Weights of a small contrastive image-text model: encoder activation relu, 10.6 epochs.
Rows from block 12 of the image encoder of a small contrastive image-text model, named by matrix and row number. Each number is 128 + 32 x the weight over its row's rms, rounded and kept within 0 to 255. All counts start at 0. Numbers have three digits each. After the name is the row's rms in percent of the matrix's.
After each channel's rows are labels from the 100 images, of 14976, where the channel reaches its highest value: "strongest on" is what is common among them. Only what is clearly more common there than usual is listed. The data: photos with spoken descriptions (Open Images, Localized Narratives).
# conv1: bottleneck pointwise conv (encoder.blocks.14.conv1.weight, 96x136x1x1), inputs 68-135

conv1.8 103:128112121147140128122142136167165100124181132098143106164136119117111128124098087127148142080130126102065140108071100116121118120132110102116102189145090147103092149255133112118111129067142123146130156110
strongest on: text has "person"; text has "wearing"

conv1.80 105:151143128129136137075164123174131116131099129153184178122177124124126125126151134112122133138170131152068135158087130121121107074105098114136127074178185135178116101193210084150156182173139153159164098134
strongest on: text has "wall"; text has "sitting"; text has "holding"; text has "man"

conv1.52 092:162143138112064107165146181156165111122175149120110068144192140159166149155160116125148102187143084088099093181120142152100093141109112148145133122156135156146227124121119056120038124089135111148156127112
strongest on: text has "wearing"; text has "man"; text has "woman"

conv1.57 095:073098211106106138118122106158107136141133111162113144178118118159117141119100158103130087136096112077215099129107195112097074095127190151131068228090200184181150111157147136151093149131125099121116101147
strongest on: text has "road"

conv1.77 097:105079176171184144170123210158157123130086166124130107113111155085128160122044101132124146173120253101144085116139093100137127130105161107130116120068102105108135170110116170136124140113074189138179144146
strongest on: text has "text"

conv1.44 097:108119132102151147111116126104120119084102138154144105133147140092147156152156104192108186098102102112133092132098166154073129070149136102122097088094111144113084132077106100115140132207172168124197182109
strongest on: text has "wall"; text has "table"; text has "sitting"

conv1.62 104:181147126190076146150181138125196121101148122135158122171163113104142152109116209094100141085061084079133120162134169146157116120104064153109167151105170132124170138103165117132153124142114099129127132114
strongest on: text has "wearing"

conv1.69 094:176096150146043124144092102140168164140074123123160203126085139161121160127118118091158160065100098120096106092114094108172121108123123084107135153163125107102103136192132138118143162188108134065120151153
strongest on: text has "standing"; text has "holding"; text has "sitting"; text has "man"

conv1.45 099:104197143131140110137108135134128102121127169131113081113171166119119120124141127176130135073137102172146148123142106120127105197138134071181121078126205156178097115083087155160068175129114115117183199094
strongest on: text has "people"; text has "standing"; text has "sitting"; text has "group"

conv1.61 097:156111100102145093072129138101163103071143177162223110125086129118143142179139142096066084131171168173118149117121117157072097128183120128126120149121148052127073139159186083166119096129126093119116050128
strongest on: text has "woman"

conv1.60 097:153126161169103149099122094103120128111123094120151120207102111094126148172074130170153118111126094107142138134072173143103152102113061108139184118162149059132196156023066127179134104085198156111084116169
strongest on: text has "wall"; text has "sitting"; text has "man"; text has "wearing"

conv1.47 090:185127135146147153101114139147141095132164131116103143143127136113156157143132151151123151174124111077098123144063148112212093078122154110157130153069100133104129188133097134157099167134105141151070189129
strongest on: text has "people"

conv1.79 097:139089150114130164157124116147181168117130104125157129157102143124110065138173149197113055154116066141087147103172092096153143099071118164092187147117129081137162120107093135094146083113091188060087102116
strongest on: text has "man"; text has "holding"; text has "wearing"; text has "two"

conv1.13 102:102123170104120095210082158162126184154136066111065097122092091115139174098143073147122124217099165151098114108087128115091170112129118137167086177153124139163153090082138131114093123157123168180121142157
strongest on: text has "text"

conv1.29 104:069134129095147150084162133103143152128097133173116118127085169073143134161088130128111088117134114153149116130147149077151115186140084107127161095109131034091186138133124129162084171134192149106109188060
strongest on: text has "sky"; text has "trees"; text has "buildings"

conv1.11 103:151188113136077192118136119130116132105141115131104111057130143185102156159190105151138091045068140113115132142157110084116100150129113134109091095138100139164205126116142091170111123077167093122108179131
strongest on: text has "wall"; text has "table"

conv1.31 106:182126084177113128164104174178112147112182141127108132097105131129187136149150157144134144130153180156116113099139133129130200130076136144162254097115151096141131166153135089086139067115104121076130164160
strongest on: text has "sitting"; text has "wall"; text has "holding"; text has "table"

conv1.56 100:098149112159106166130136129167092119130198090178116116116189143157255123128146119139089120139136155115107102156118233131158141158135115095099138130123160128132123104121143148075141121114137150115176088156
strongest on: text has "wearing"

conv1.87 097:121099134115120086167186149129143169167128060182104151168082099205159137122090168149162092146159115116152081098087097129123140063108041112141139109097160166174188150112139132111085150108185165103149119112
strongest on: text has "sky"

conv1.41 102:105170165142178143130145103129097103134070119121127117172125093159110096150159124154104138156142103143162109173176148143168126136110145098145103117184100125159135206123078115158120142095151164093104167204
strongest on: text has "trees"; text has "sky"; text has "grass"

conv1.38 102:099176117170086148146138092141126102151134175127190156081091128144107094104143159075136136141106154102144099117192171114098143129080136078095109091068185048101136137108077065116128149201143075142068148134
strongest on: text has "standing"; text has "man"; text has "wearing"; text has "woman"

conv1.63 102:155140149106086116126100150126079154098147112105086145093092127132152115187146154108149116098166124117116123117113120054185103120105100110126172133082099089137121085084113215150087105089076097080187111116
strongest on: text has "wall"; text has "sitting"; text has "standing"; text has "people"

conv1.95 096:134093119150178121150133083134146095122126129146134122106167087101136138145198137133098243183114161117112118106140123140118150057121172160146189172158121135128114105122176099162124130169118143084184208100
strongest on: text has "people"; text has "grass"; text has "ground"

conv1.35 096:128119153108131111118129158072101138112177135082179162115129086078094128107126093130126124127098100062086126108149096116173132070143051057109217103113171089167094105108168109122047134151146175084108108087
strongest on: text has "sitting"; text has "man"; text has "wearing"; text has "two"

conv1.37 101:122177102170164139146113101124133087087087122168127152101090067168160174187132099115114128109137115153112134148057137112101116121099084123152080101131124143121197170123118166073108118147188173112070141103
strongest on: text has "trees"; text has "sky"; text has "grass"

conv1.66 106:101112097126189097140110134098086140121064230107108119109133155172115060134086105165143092159178176144139158144057121137107110148156055140156091175169112148130155090098097110082103111095110152145184108099
strongest on: text has "water"

conv1.9 098:126155077132142120073126089092168128066097117149131148160092095147055108095122110095096193168182133109100141144159130128157168123127113104106143127103167123140117099153096204172153071110142161133132124136
strongest on: text has "wall"; text has "man"; text has "front"; text has "wearing"

conv1.40 103:193125097154117165109126118119149125142133133144133159080096092109156134096134116113091135155154106144153121170127139175160104107088105163184156148122168094092169129126155181109105133128241138061112103175
strongest on: text has "sitting"

conv1.81 099:184093142126127116106166095121118123157094106120118136136108102092067092174090146032127145168113161100164143085144121128093136108224124089058117168149131120089113104141157127104189151162143094116120127159
strongest on: text has "standing"; text has "wall"

conv1.74 104:167164145140137100113115139117099127107111104133211062227177102161128123097073120137144134134115102185255103172122155157128116151117168114154178194146147168109162099134139110089153106141127172123106176153
strongest on: text has "road"

conv1.55 101:140102209113142139106138147097118191116119134110148109144118119142133161128143188153092079116109094124149109161066099118092083087218095122175144187110183203150128107091120082109197071142166131087196100107
strongest on: text has "road"

conv1.33 105:086191119105093112078081167151136125118111154153091084120102186094127151168082127116129146107082071156104132165140132122136115181113141173180152178104121093095103169122086141146130077121143075089127186112
strongest on: text has "sky"; text has "trees"

conv1.53 104:141111153114062180122155112140100089140154142120162163103199149059121124147086149139061158081087098104155090132141149099078100123101161125130056131128178170102150141163078110109146141173136103125094119188
strongest on: text has "standing"; text has "wearing"; text has "holding"; text has "two"

conv1.12 095:134154197180175088099101079143140140138081168080118113098103128161151158111111095148132149208142137123181094140112157101165117096070085182152103212138157135151154131098175076157155124138104106110096160199
strongest on: text has "people"; text has "road"; text has "buildings"

conv1.67 094:155096127121130186165125117141124102125163099124232162139131150077121098142079101143128100156128110138158140132142085165104132133137186082140145143137099090165109167154132096110169050150103115108090135091
strongest on: text has "wall"; text has "holding"; text has "man"; text has "wearing"

conv1.72 098:150148101206062143057088112082112103130143156123179179115135108092143166160162097074109145143135067132143161176134115144131124119149099095162170143174167126112080085176160116136125097181143061142127148112
strongest on: text has "wearing"

conv1.24 093:167165083052069167125129094094180127132147118141145145089112162124134084155133138171094107143104098117092057106141168121200157105089152123132181127188087120146147132092089084116108069102165110088140124126
strongest on: text has "sitting"; text has "wall"; text has "holding"; text has "two"

conv1.14 100:097106141095134115167164103176135138092108096145133098167103034131113104143153126125221182085131086159065105109103104144122119124131011113114130106145129178134161107047097159175100145035169109088188106168
strongest on: text has "people"