config = dict(
    model='contrastive image-text model',
    dataset='photos with spoken descriptions (Open Images, Localized Narratives)',
    train_examples=50862,
    vocab_size=4585,
    text_encoder_norm='rmsnorm',
    text_encoder_fused_qkv=False,
    text_encoder_qk_norm=True,
    lr_schedule='wsd',
    decay_fraction=0.2,
    adamw_weight_decay_other_params=0.01,
)
Rows from block 11 of the image encoder of a small contrastive image-text model, named by matrix and row number. Rows with one number belong to one channel. Each number is 500 + 50 x the weight over its row's rms, rounded and kept within 0 to 999. All counts start at 0. Numbers have three digits each.
Before each channel's rows are labels from the 100 images, of 14976, where the channel reaches its highest value: "strongest on" is what is common among them. Only what is clearly more common there than usual is listed. The data: photos with spoken descriptions (Open Images, Localized Narratives). In brackets: how many of the 100.
# conv1: bottleneck pointwise conv (encoder.blocks.13.conv1.weight, 96x112x1x1), inputs 0-55
# conv2: growth 3x3 conv (encoder.blocks.13.conv2.weight, 24x96x3x3, transposed, each kernel summed), outputs 0-23

strongest on: text has "standing" (57); text has "people" (44); text has "sitting" (38)
conv1.27:476473423527397559543457440513567493503471483429606483568462465511601459495504458557590531493453396546492385396545435444462562508510601510421453497483418500559481414503
conv2.27:481486490499458432514595505437434444538570530414503513425473602510500523

strongest on: text has "people" (55)
conv1.40:518587493474448521431482466460534499442530454442592480531464385491495495502450440537469468591452488557486503421495476591561458555517484543421448405467605551500496475466
conv2.40:502467558502453500428445552438489516520552516521622497439478561473450408

strongest on: text has "sky" (85); text has "trees" (61); text has "clouds" (34); text has "buildings" (29)
conv1.56:508495595565483555455461510495501518554565509454460442460552535551462554461445466447469565453465463513532472447452503501426436515555512529519616487595386498512452592454
conv2.56:476489491533485464496601400439400481517525475470471400447538501477438476

strongest on: text has "people" (48); text has "road" (37); text has "buildings" (34)
conv1.29:454574523521466605448459441466443539527599541518456544496485465504498405525477508538553557398445489455408549538514522495468473508509533505496511490495476414541436447475
conv2.29:546544478538445471512403476471395489531516480536422487450425531545436441

strongest on: text has "sky" (73); text has "trees" (57)
conv1.70:545531506464516535510550500453470531461560491458528415516480511639389572494608451541476493429529469428602483520496472506493429457606467435457464501622471457494506489501
conv2.70:455433472482426440506626472523451492522486457502427436443501467448434486

strongest on: text has "standing" (56); text has "people" (46); text has "holding" (37); text has "man" (29)
conv1.93:459417555470480538517597518504559449504506536581474433484550522522438461436482428452517531450496427561473385510571483516460496570544520510461453392441487590514433507541
conv2.93:474468435465498390436499600494406479516550502499563517514473567567519499

strongest on: text has "people" (53); text has "standing" (53); text has "sitting" (34)
conv1.66:443507407477392452477513452430554427507526481537503434545573488551506556494527502556501483522472436570462345580549490534471514481553492475516581498517441520454644476451
conv2.66:474514460555466479445589555494442517524548472419547551493497616428485467

strongest on: text has "people" (47); text has "sitting" (35)
conv1.23:471444456496450563476527561547546448486529518552525524503487605548563505501524506594426476460501535544462468474425504414555467477488588482537547479483508569590390532470
conv2.23:476479464479532407584543485526457488426436526424429489491478600462448493

strongest on: text has "people" (63); text has "standing" (51); text has "group" (28)
conv1.22:584539471555543496426521510477553513486525427513504507493522497503476513425523483588533448438526469557562466440515471430448550502420491373475551527499482555542440502514
conv2.22:512488465541507399484515521450424501462423463531524492431498644525479481

strongest on: text has "people" (49); text has "road" (40); text has "buildings" (32)
conv1.61:482542474504592499449467441527462487533467492538520493495495463462479462462582482518461433446495553424427459407472432572554469492464516525544473485428432503419489453518
conv2.61:456581496482536447525460528406509519492445395502431491554408522457546497

strongest on: text has "standing" (47); text has "two" (28)
conv1.5:570497486497535576520489479433500456461629463540579533537485484436485515597446433507548498551562400516471458414544484464463550541520569559487579487552525556513440403526
conv2.5:511499449421474397491487549457424439521531589432500574512479550493506443