A small contrastive image-text model, trained from scratch: text encoder activation swiglu, batches of 128.
Rows from block 12 of the image encoder of a small contrastive image-text model, named by matrix and row number. Rows with one number belong to one channel. Each number is 500 + 40 x the weight over its row's rms, rounded and kept within 0 to 999. All counts start at 0. Numbers have three digits each. After the name is the row's rms in percent of the matrix's.
After each channel's rows are labels from the 100 images, of 14976, where the channel reaches its highest value: "patch colour" is the nearest of a few named colours to the mean colour under the peak. Only what is clearly more common there than usual is listed. The data: photos with spoken descriptions (Open Images, Localized Narratives). In brackets: how many of the 100.
# conv1: bottleneck pointwise conv (encoder.blocks.14.conv1.weight, 96x136x1x1), inputs 0-67
# conv2: growth 3x3 conv (encoder.blocks.14.conv2.weight, 24x96x3x3, transposed, each kernel summed), outputs 0-23

conv1.2 097:505494572496541469471506454474475455488455437569493470436540562520457605508476503467513515516498501487434480530496529509515460527475502412495510435491471541461468444492525466456546520567510506498480525529
conv2.2 103:508568484453490495567463470500482469514456515461417472474453564492438473
patch colour: pink (32)

conv1.91 102:532477499587530503501444472486515581517483518446476484499510447524601464470511490456420483486573504508510529451495481462518464493520649497485498478490484557592490450545496521509568498522473468463479505514
conv2.91 157:614446511475495488492530542521483535466491537550579498444458505484481509
patch colour: black (39)

conv1.83 099:520413482512488488535464533492543480543501518442505477478565483463496421489472502449484546478474503579566422438458566469517521459501476480440492469542468455530506547578514561462466400488424536522477497470
conv2.83 090:497585500451515508427501493568538532467466542507453530430492473548520524
patch colour: grey (65)

conv1.58 100:508464479489547528481439487518533426512451505502508510528448508460485600537524534542496465526515407450434519538502554529483514459509492555522613518498537502500488465502490557491452593510536532495493533503
conv2.58 114:489576418461515484498521507477495549531475495476507399532517558478453480
patch colour: grey (66)

conv1.21 103:492517519587440501516504532544530563527520463539501553507499478530471470464455478502554445512570507520470483531478440478481515536467453458493551496483502494569502585536564512529513508527497575533531460424
conv2.21 103:468524496488554490444532489517474495452498506475560596472523423476475565
patch colour: pink (25)

conv1.78 108:543459510487531547474485532516514514490489459444517538482551513457477585511434499472511526496556494464498535440596516547531510511493465494573501602509499471508417632523486448491552497507544510568467456473
conv2.78 100:455542508522519554479499505541526514469427502474542418547559449487493561
patch colour: pink (27)

conv1.19 110:529454442470506522577547490464517456506508489541465494464488401536516487556597542480442486462467519541534478559487509459440491537527513533466502457560475516443547585522565533430513512531503522480558470445
conv2.19 114:522434537490513494519440506478481542498467484578480522471557499608500537
patch colour: grey (66)

conv1.82 102:480466503543494516470527476500479459513509538556448482482473464498503508479466458438488493511563498450496455501510463456518550526475512463479547430469422414471476575609546479493480550484516517521454478502
conv2.82 115:466526577476528514466539523427501460520524506448571537441509499464512561
patch colour: pink (35)

conv1.12 095:457544507428437495442518510473465438523554476536504492465483521509503477481477476467476486487482519514502456571514544426475454512486562493530493507510493462487480561487497475566526575492484479521575598449
conv2.12 104:549487523500509496531456495444535476436512525522447391495444482454524534
patch colour: grey (73)

conv1.43 096:453440479493463480552600448503516502499538501543451446536509466477476491505449565547526588496438429515493537507529548547559512509468483554484544463509473579501542523487559552443540482521497513499497457519
conv2.43 093:463540436593446489513467510464500503494514508566473525550547495557451528
patch colour: black (51)

conv1.31 106:432522464498517526492525463497491465568445504582485426530488438502507456492468546423473477520499550479495488489493473495476538502464528470546524444486479454457486483497455554467437484428544456579483563445
conv2.31 092:435442501418480530468489499416491520507483485500465522470485505484564580
patch colour: grey (67)

conv1.10 099:531528501494465495519448508440491517546510456526435533494515559541509480452487475502592488542493496487455524522432546470459470520471496458605495564457435496423474512506542528436481495512512500443533489457
conv2.10 117:475442449458512444498504474472476465474436467434494443554475475446461536
patch colour: grey (62)

conv1.56 100:448467488492439475511473484491511492492492469466527500480533523538494456488444494459492466519598441472506478488555524444549579518478483526479526510451563494486445516485531503490423448542552594519450523486
conv2.56 095:420473453481518537504520494496501532488389497491529566531527480476487572
patch colour: grey (61)

conv1.94 097:590407524472451441551495508503506499547479461521493472473477533487582471541502466491428454438505469451490538525517414534532500630504514501507508545538522579514514428506484568485498487480437472520525538600
conv2.94 091:557513458472577534459527573481454537467507536482597503521502512482501527
patch colour: black (71)

conv1.42 102:472467460532458561525482592457503527413472414522458444517520599484532537500482465505514481473491444487513605486512535522472448452552585527530562591488485508537534464490557500489522475458429527460499500510
conv2.42 097:552478489461467497481513513462483580419481494480536439464463548443447479
patch colour: black (40)

conv1.6 100:521578493477510527485506478491504509591490535562431505480479515500453531474525562463489489467523450514478469545577437534524488491458523480427502602538430455433547473563518529557525473580475500441492496512
conv2.6 082:568543559534477516547524519478472467510514519495482383528538519450468514
patch colour: grey (66)

conv1.89 102:512590449534478514477480454517510484568502475491572466469504482533441561486522414519530524518456452559494499501548532595429544480526534494473467541522466465561439545530495570487521507380543469463479550498
conv2.89 087:503507494437541521494541524567480510490504445504465408599493475488469526
patch colour: grey (71)

conv1.55 101:495515570506514452474458463473473518543546524476564503481446499502488463503500525424507587468504508492449553531518544476419489485474509482500509479591479472515495476517514539486474530500521429537462520452
conv2.55 106:521525513432486461446436460420523435492471489505504428451463513495472510
patch colour: grey (77)

conv1.90 093:478441493489500466515537441509523581449442534554443561490514459485452521539502505471564556527554515485544484551489479414505519473497523495497500458470476475469461595586580490546465515547523552493497450512
conv2.90 069:482478497494455463498472497463477498494416463449549553536570525536433552
patch colour: grey (64)

conv1.39 095:487473499542471486487558464465471533495476537505569507513548549580552502501513461561523487536529552476472466535445488460555531510440450489463484465489568491464510540479445455495523448484476585473463549443
conv2.39 066:407500453438523518512455534450479507509500446509474456574530479466537539
patch colour: pink (29)

conv1.75 100:480451495538487580455492448558498431511508485513513462496504485498450453494462440475427522524494547468509493434439485480448481525534449460536493645421483512527512497478483525445445542507496467480519508486
conv2.75 071:457498443458480476480444524553509484523422497458442493494427432537482503
patch colour: black (48)

conv1.26 096:471533473460501560534457466473484454425518541533522509539477523491600508547532485392614536494437522537434473474495534512507516433491488478498460544491540574480475451539569501511560421482499476439516527503
conv2.26 137:563438482435479504521533498455517438556468489481419524461453517485477537
patch colour: grey (64)

conv1.86 104:442509499538498498487462586506555562505526493514483522491491529430541484490530487596507540493529511445483460516476499547524531570458480481461477497470527472497452596552532492550469466509452492515494464482
conv2.86 082:458578502488518507492510550478487500413521442481512547552498480590535508
patch colour: pink (25)

conv1.92 100:541459478450441497483454489476491498523579509428541478465546402482480474435562517494500500502530473452496460469541524540466468427520477522466492534499500438479574512436497478516556465522474533494477430496
conv2.92 085:540496506479552559500471485489502493535471504474533408599561516491465462
patch colour: grey (66)

conv1.73 100:625502522558453512491491516478462524512483486500437488526489469484535516432496490482494494404459488587448510510535434509488488532528461624573474479554555507478506496494496546491504523500486536496577571482
conv2.73 067:463537455471490478506457528466530568463400532537507470468544442519520532
patch colour: grey (61)

conv1.65 094:485534613451545474435445523491556496493501481478492474458508585453490484487552469485490477535462540444453428510521592562541481491495476492436486494408455509553509485481482480552510548581473443478458509574
conv2.65 093:518518454486524477568482514510516512475454443461439416468478495456436447
patch colour: black (64)

conv1.3 098:530531493451475530455524447560595497509477478492508454564504557476439491427488457507522523447523499510443526506473561509499526492483569494504433543498539446474537454447504527478478522509482431416503495550
conv2.3 102:480536476461503506540491507516529562442482507469496374554444514499488468
patch colour: black (63)

conv1.32 102:570457461437469557446483431540481524562444467501532513554523448498459486531441498471481527512531614496494442485481454536519526561546438529478463500481477510463500501440464551490553484475478510509402563625
conv2.32 093:465508457493490552433489514448516488531464537469542515598510451514454559
patch colour: black (38)

conv1.4 091:438483480504500506495559548463483568570512526514488467512486455491573472485485531468380489465587472470439490477432495460528503557463511572512492492515551552553501427484526546556556487453464411568474481448
conv2.4 120:500446511478485474431491520472498550487473525531549542443471480419494588
patch colour: black (41)

conv1.25 102:492577501529491526447526463500571495523502476497493506481594526509471594513524465522424475481502463500572535507463463572593493626553461461487431536576468508548445530526533522478451569445508544477483499577
conv2.25 097:458540492558458502493503504507459462465604488488476485604498469494473469
patch colour: black (53)

conv1.64 099:495465435514515593460497520513507527517527530528484575533482497459480482469513484538507590450506456478468625593533502490509441461470521501508472593557509499478448525555495560519513488515489464429424515571
conv2.64 095:498507462482449461427470471517531518513489494474474563523493501517373460
patch colour: blue (33)

conv1.24 093:512533471503494562527496529483513447467480545501556448486491462493545444459492427446594603544441472478508420472496498490502520514515510443546489441516451485524582474536476522511411494496509545494511485478
conv2.24 105:497399509470497475556484474489537540488448437514451532552565536486480501
patch colour: grey (63)

conv1.48 095:458466490498507588434511502452502484428425473560486469501527551535524441534506541574506547449474516497553467464445478486525499563507461515521528528482453499463460444494480455527492573550461550441528489545
conv2.48 080:436516461536474444455493471529502498471450512418478441488441478507442457
patch colour: blue (41)