A small contrastive image-text model, trained from scratch.
Model: 48-pixel images, text encoder activation swiglu.
Rows from block 11 of the image encoder of a small contrastive image-text model, named by matrix and row number. Each number is 128 + 32 x the weight over its row's rms, rounded and kept within 0 to 255. All counts start at 0. After the name is the row's rms in percent of the matrix's.
After each channel's rows are labels from the 100 images, of 14976, where the channel reaches its highest value: "strongest on" is what is common among them; "colour at peak" is the nearest of a few named colours to the mean colour under the peak. Only what is clearly more common there than usual is listed. The data: photos with spoken descriptions (Open Images, Localized Narratives).
# conv1: bottleneck pointwise conv (encoder.blocks.13.conv1.weight, 96x112x1x1), inputs 56-111

conv1.90 095 [153 105 189 143  99 142  75 146 172 155  85 151  95 141 118 148 107 130 132 119 129 153 101 160 135 119 119  77 155  86  95 188 131  92 143 143 160 131 198 183 129 147 137 111 189 165 244 111 125 162 120 144 182  87 143  94]
strongest on: text has "road"; text has "buildings"
colour at peak: grey

conv1.2 103 [130 137  45  87 105 123 126 162 123 112 116 181 184 173 149 144 126 150  81 222 121 143 103 192 150 116 146 217 121 117 107 132 111 113  97 138 160 157  85 141 154 129 106 154 104 144 129 205  99 127 113 138 128 116 111 121]
strongest on: text has "trees"; text has "plants"
colour at peak: black

conv1.70 091 [114 100 104 105 124 135 140 164  83 140 118 166  53 152 117 123  97 118 149 106 148 150 149  83 119 163  42 179 114 137 128  97 137 129 127 110 129 157 179 129 145 144 169 112 173 145 115 158 109 107  90 211 149  83 130 105]
strongest on: text has "sky"; text has "trees"
colour at peak: cyan

conv1.23 090 [153 133 154  90 120 184  90 179 170 140 130 165 124 116 172 144 154 169 190 136 101 112 204 116 139 112 112 105 164 176  84 190 169 184 116 121 105  94 118 123 123 111 106 152 180 192 109  54 126 111 128 152 104 146 112 119]
strongest on: text has "people"; text has "sitting"
colour at peak: brown

conv1.39 100 [ 96 117 141  96 109 134 180 113 139 103  93  94 177 134 124  73 177 142  80 118 104  99 148 154  70 101 186 110 160 172 120  93 128 140  93 117 138 144 150 121  85  83 112  51 142 191 186 118 209 156 173  91  86 124  88 142]
strongest on: text has "sky"; text has "trees"; text has "road"
colour at peak: grey

conv1.56 101 [125 132 102 162 164 122 156  65 110 153  94 137  96 136 175 119 113 121 160 148  49 127 130 193 209 143 123 146  74  97 159 108 108 129 143 106  94 162 176 113 168  88 108  87 179 114  85 131 119 146  95 154 151 137 114 173]
strongest on: text has "sky"; text has "trees"; text has "clouds"; text has "buildings"
colour at peak: white

conv1.48 097 [141 105 158  98 136 169 136 144 124 152 103 129 160  90 124 173 160  54 127 158 148 142  83  96 117  96 137  89 160  88  81  99 126 163  96 179 141 189 139 172 121 134 113 140 137 110 172 149 154 172 116  84  99 122  87  83]
strongest on: text has "trees"; text has "sky"; text has "grass"; text has "road"
colour at peak: grey

conv1.16 097 [146 152 116 116  92 137 145  92  94 146 105 182 116 133 160 101 110  43 122 113  92 120  92 166  87  95  75 155 115 140 151 116 146 113 125 162 113 149 166 128 156 129 118 122 157  64  92 100 108  83 122 149 151 138 140 122]
strongest on: text has "sky"; text has "trees"
colour at peak: cyan; white

conv1.52 098 [121 134 133  98 113 136 109 164 160 104  98 141 164 102 115 127 119 144 101 169 123  72 135 106 109 115 114  71 116 157 119  83 128 115 119 156 134 125 162 178 133 133 155 140 133 148  70  90 129  61 102 123 218  87 112  72]
strongest on: text has "sitting"
colour at peak: pink

conv1.12 111 [123 132 124 175 141  91 114 151 151 182 200 107 145 112 118 148 115  88 170 156 104 127 146 160 151 132 159  92 114  94 106 107 104 147 189 108  99  53 149 137 103  96 129  67  89 122 161  90 116 117 108 105 184 123 118  71]
strongest on: text has "grass"; text has "ground"
colour at peak: grey

conv1.20 098 [ 75 128  93 107 110 155 130  69 128 122 159 134 111 143 145 126 139 172 150 108 173   0 164  90 128 113 111  64 178 114  97 116 139 127 101 179 108 103 130  77  73 117 117 127 110  88 117 166 111 133  99 123 171 157 141 116]
strongest on: text has "people"
colour at peak: brown

conv1.41 091 [122 173 121 109 122 173  84 140 170 107 136  75 183 110 126  81  92  88 102  70 103 140 162 131 121 131 151 165  63 126  99  78  82 143 117 127 155 176 150 109 135 134 116  80 109 125 117  76 193 125 126 176 172 100  86 131]
strongest on: text has "wearing"; text has "smiling"
colour at peak: pink

conv1.15 100 [119 108 135 114 144  77 136 131 165 150 137 164  81 174 130 129 145 188 132 151 154 205  71 119  80 137 160  89 177 127  88 133 163 118  87 121 207 121 177 159 126 118  99 117  92 110 220 170  86 127 103  96  89 125  87 132]
strongest on: text has "trees"; text has "road"; text has "grass"; text has "buildings"
colour at peak: grey

conv1.38 097 [153 145 136 173 139 155 105 112 132 104 104 203 122  87 156  62 186 135  78  90 137 149 206 214 152 134 156 152  75 132 145 153 122 186 109 124  76 128 105  92 133 125 118 165 119  83  99 161 132 136 134 157  79  78 139 106]
strongest on: text has "people"
colour at peak: black

conv1.71 104 [ 86 113 123 156 137 134 162 102 164 112 136 123  76 134 105 109 130 102 123  90 103 115 158 107 103 190 144 122 179 150 124 136  67 173 112  32 157 115 102 180 172 165  94  82 101 164 114 112 139 157 139  96  90 115 104 164]
strongest on: text has "standing"; text has "holding"; text has "man"; text has "wearing"
colour at peak: grey

conv1.80 106 [156 161 170 135 150  90 162 148 166  63 145  76 136 111 119 146 108 163 179 173 137 133 208  72 110 103 152 126 186 101 142 153 138 115 127 158 145 122 169 170 102 145 115  93 114 154 170 190 107 131 132 154 125 101 175 140]
strongest on: text has "standing"; text has "holding"; text has "man"; text has "two"
colour at peak: grey

conv1.28 095 [105 105 156  97 134  99 141 184 112 120 112 120  81 211 113 165 125 145 130 119 117 167 176  75 141 165 119 156 144 128  90 150 131 121  84 117  83 140  70 141 119 138 141 159 153 141 198 101 165 100 101 144 139 118 190 106]
strongest on: text has "grass"
colour at peak: grey

conv1.11 104 [131 150 117  75 158 144 138 100  90 103 149 212 111  98  98 135 121 126 132 203 107 117 141  66 103 151 104 147  85 111 140  97 166 132 157 117 132 191 127 149 168  63 133 127 144 145  66 156 145  94 132 157 142 155 214 173]
strongest on: text has "dark"
colour at peak: black

conv1.55 102 [128 117 135 126 129 149 140 150  81 151 125 176  97  76 109 182 111 125 181 162 105 136  79 107  74 174 124 107 222 136 101 122 150 182 106 143 144  59 104 205 122 138 157  76 121 151 121 123 153 167  74 173  45 109 154 115]
strongest on: text has "woman"
colour at peak: pink

conv1.44 103 [ 94 167  99 118 133  99 145 141 132  65 176 150 133 121 173  92 173 158 110 118 135  64  84 139 174 101 100 149 143 159 104 207  54 130 127 151  33 139 147 177 204 164 137 152 119 122 142  88 147 110 123 108  93 139 123 149]
strongest on: text has "food"; text has "white"
colour at peak: white; pink

conv1.8 110 [ 73 169  83 121 182 145  91 168 139 134 118 130 149 126  95 134  87 143  66 112 151 137 176  98 144 144 131 120 128 108 166 177 127 104  93 137 176  99 133 125  99 132 136 140 107 123 106 162  87 140 158  62  65 112 176 101]
strongest on: text has "wall"; text has "wearing"; text has "front"
colour at peak: pink

conv1.4 096 [121 108 122  80 127 163 117 152  85 166  62  93 120 179 119 137 124 110 171 127 119 125 117 148 188  74 109 143 137 125 152 109 147 137 146 147 128  72 139 133 155 137 105 116  67  70 152 123 146 116 130 229 132 136 125 148]
strongest on: text has "wearing"; text has "woman"
colour at peak: pink

conv1.63 100 [129  97 121  90  96 141  91  87 130 105 124 201  85 163 135 106 125  74 134 121  90 160 155  83 150 107  97 141  79 116 124 149 121 100 114 139 110 123 180  98 120 130 164 120 128 118  93 210  99 162  92 151 188 116 134 122]
strongest on: text has "sky"
colour at peak: cyan

conv1.35 107 [102 160 107 116 132 116 111  99 143  74 141 117  89 156  82 137 112 101 116 172 145 104 121 140 134 101 112 148 145 126 100 141 139 117 135 114 167 141 150 111 104 194 145  71 126 117 134  76 166  85 103 109 128 179 134 130]
strongest on: text has "wearing"; text has "man"; text has "smiling"; text has "woman"
colour at peak: pink

conv1.86 091 [194 119 107  97 104 122  86  83 163  75 169 146 151 115 160  86 143 157 130 144 127  98 104 173  89 149  81 152 132  98 125 114  57 112  85 153 130 105 205 117  69 112 131 122 126  58 114 104 167  97  76  81 154 128 125 114]
strongest on: text has "sky"
colour at peak: white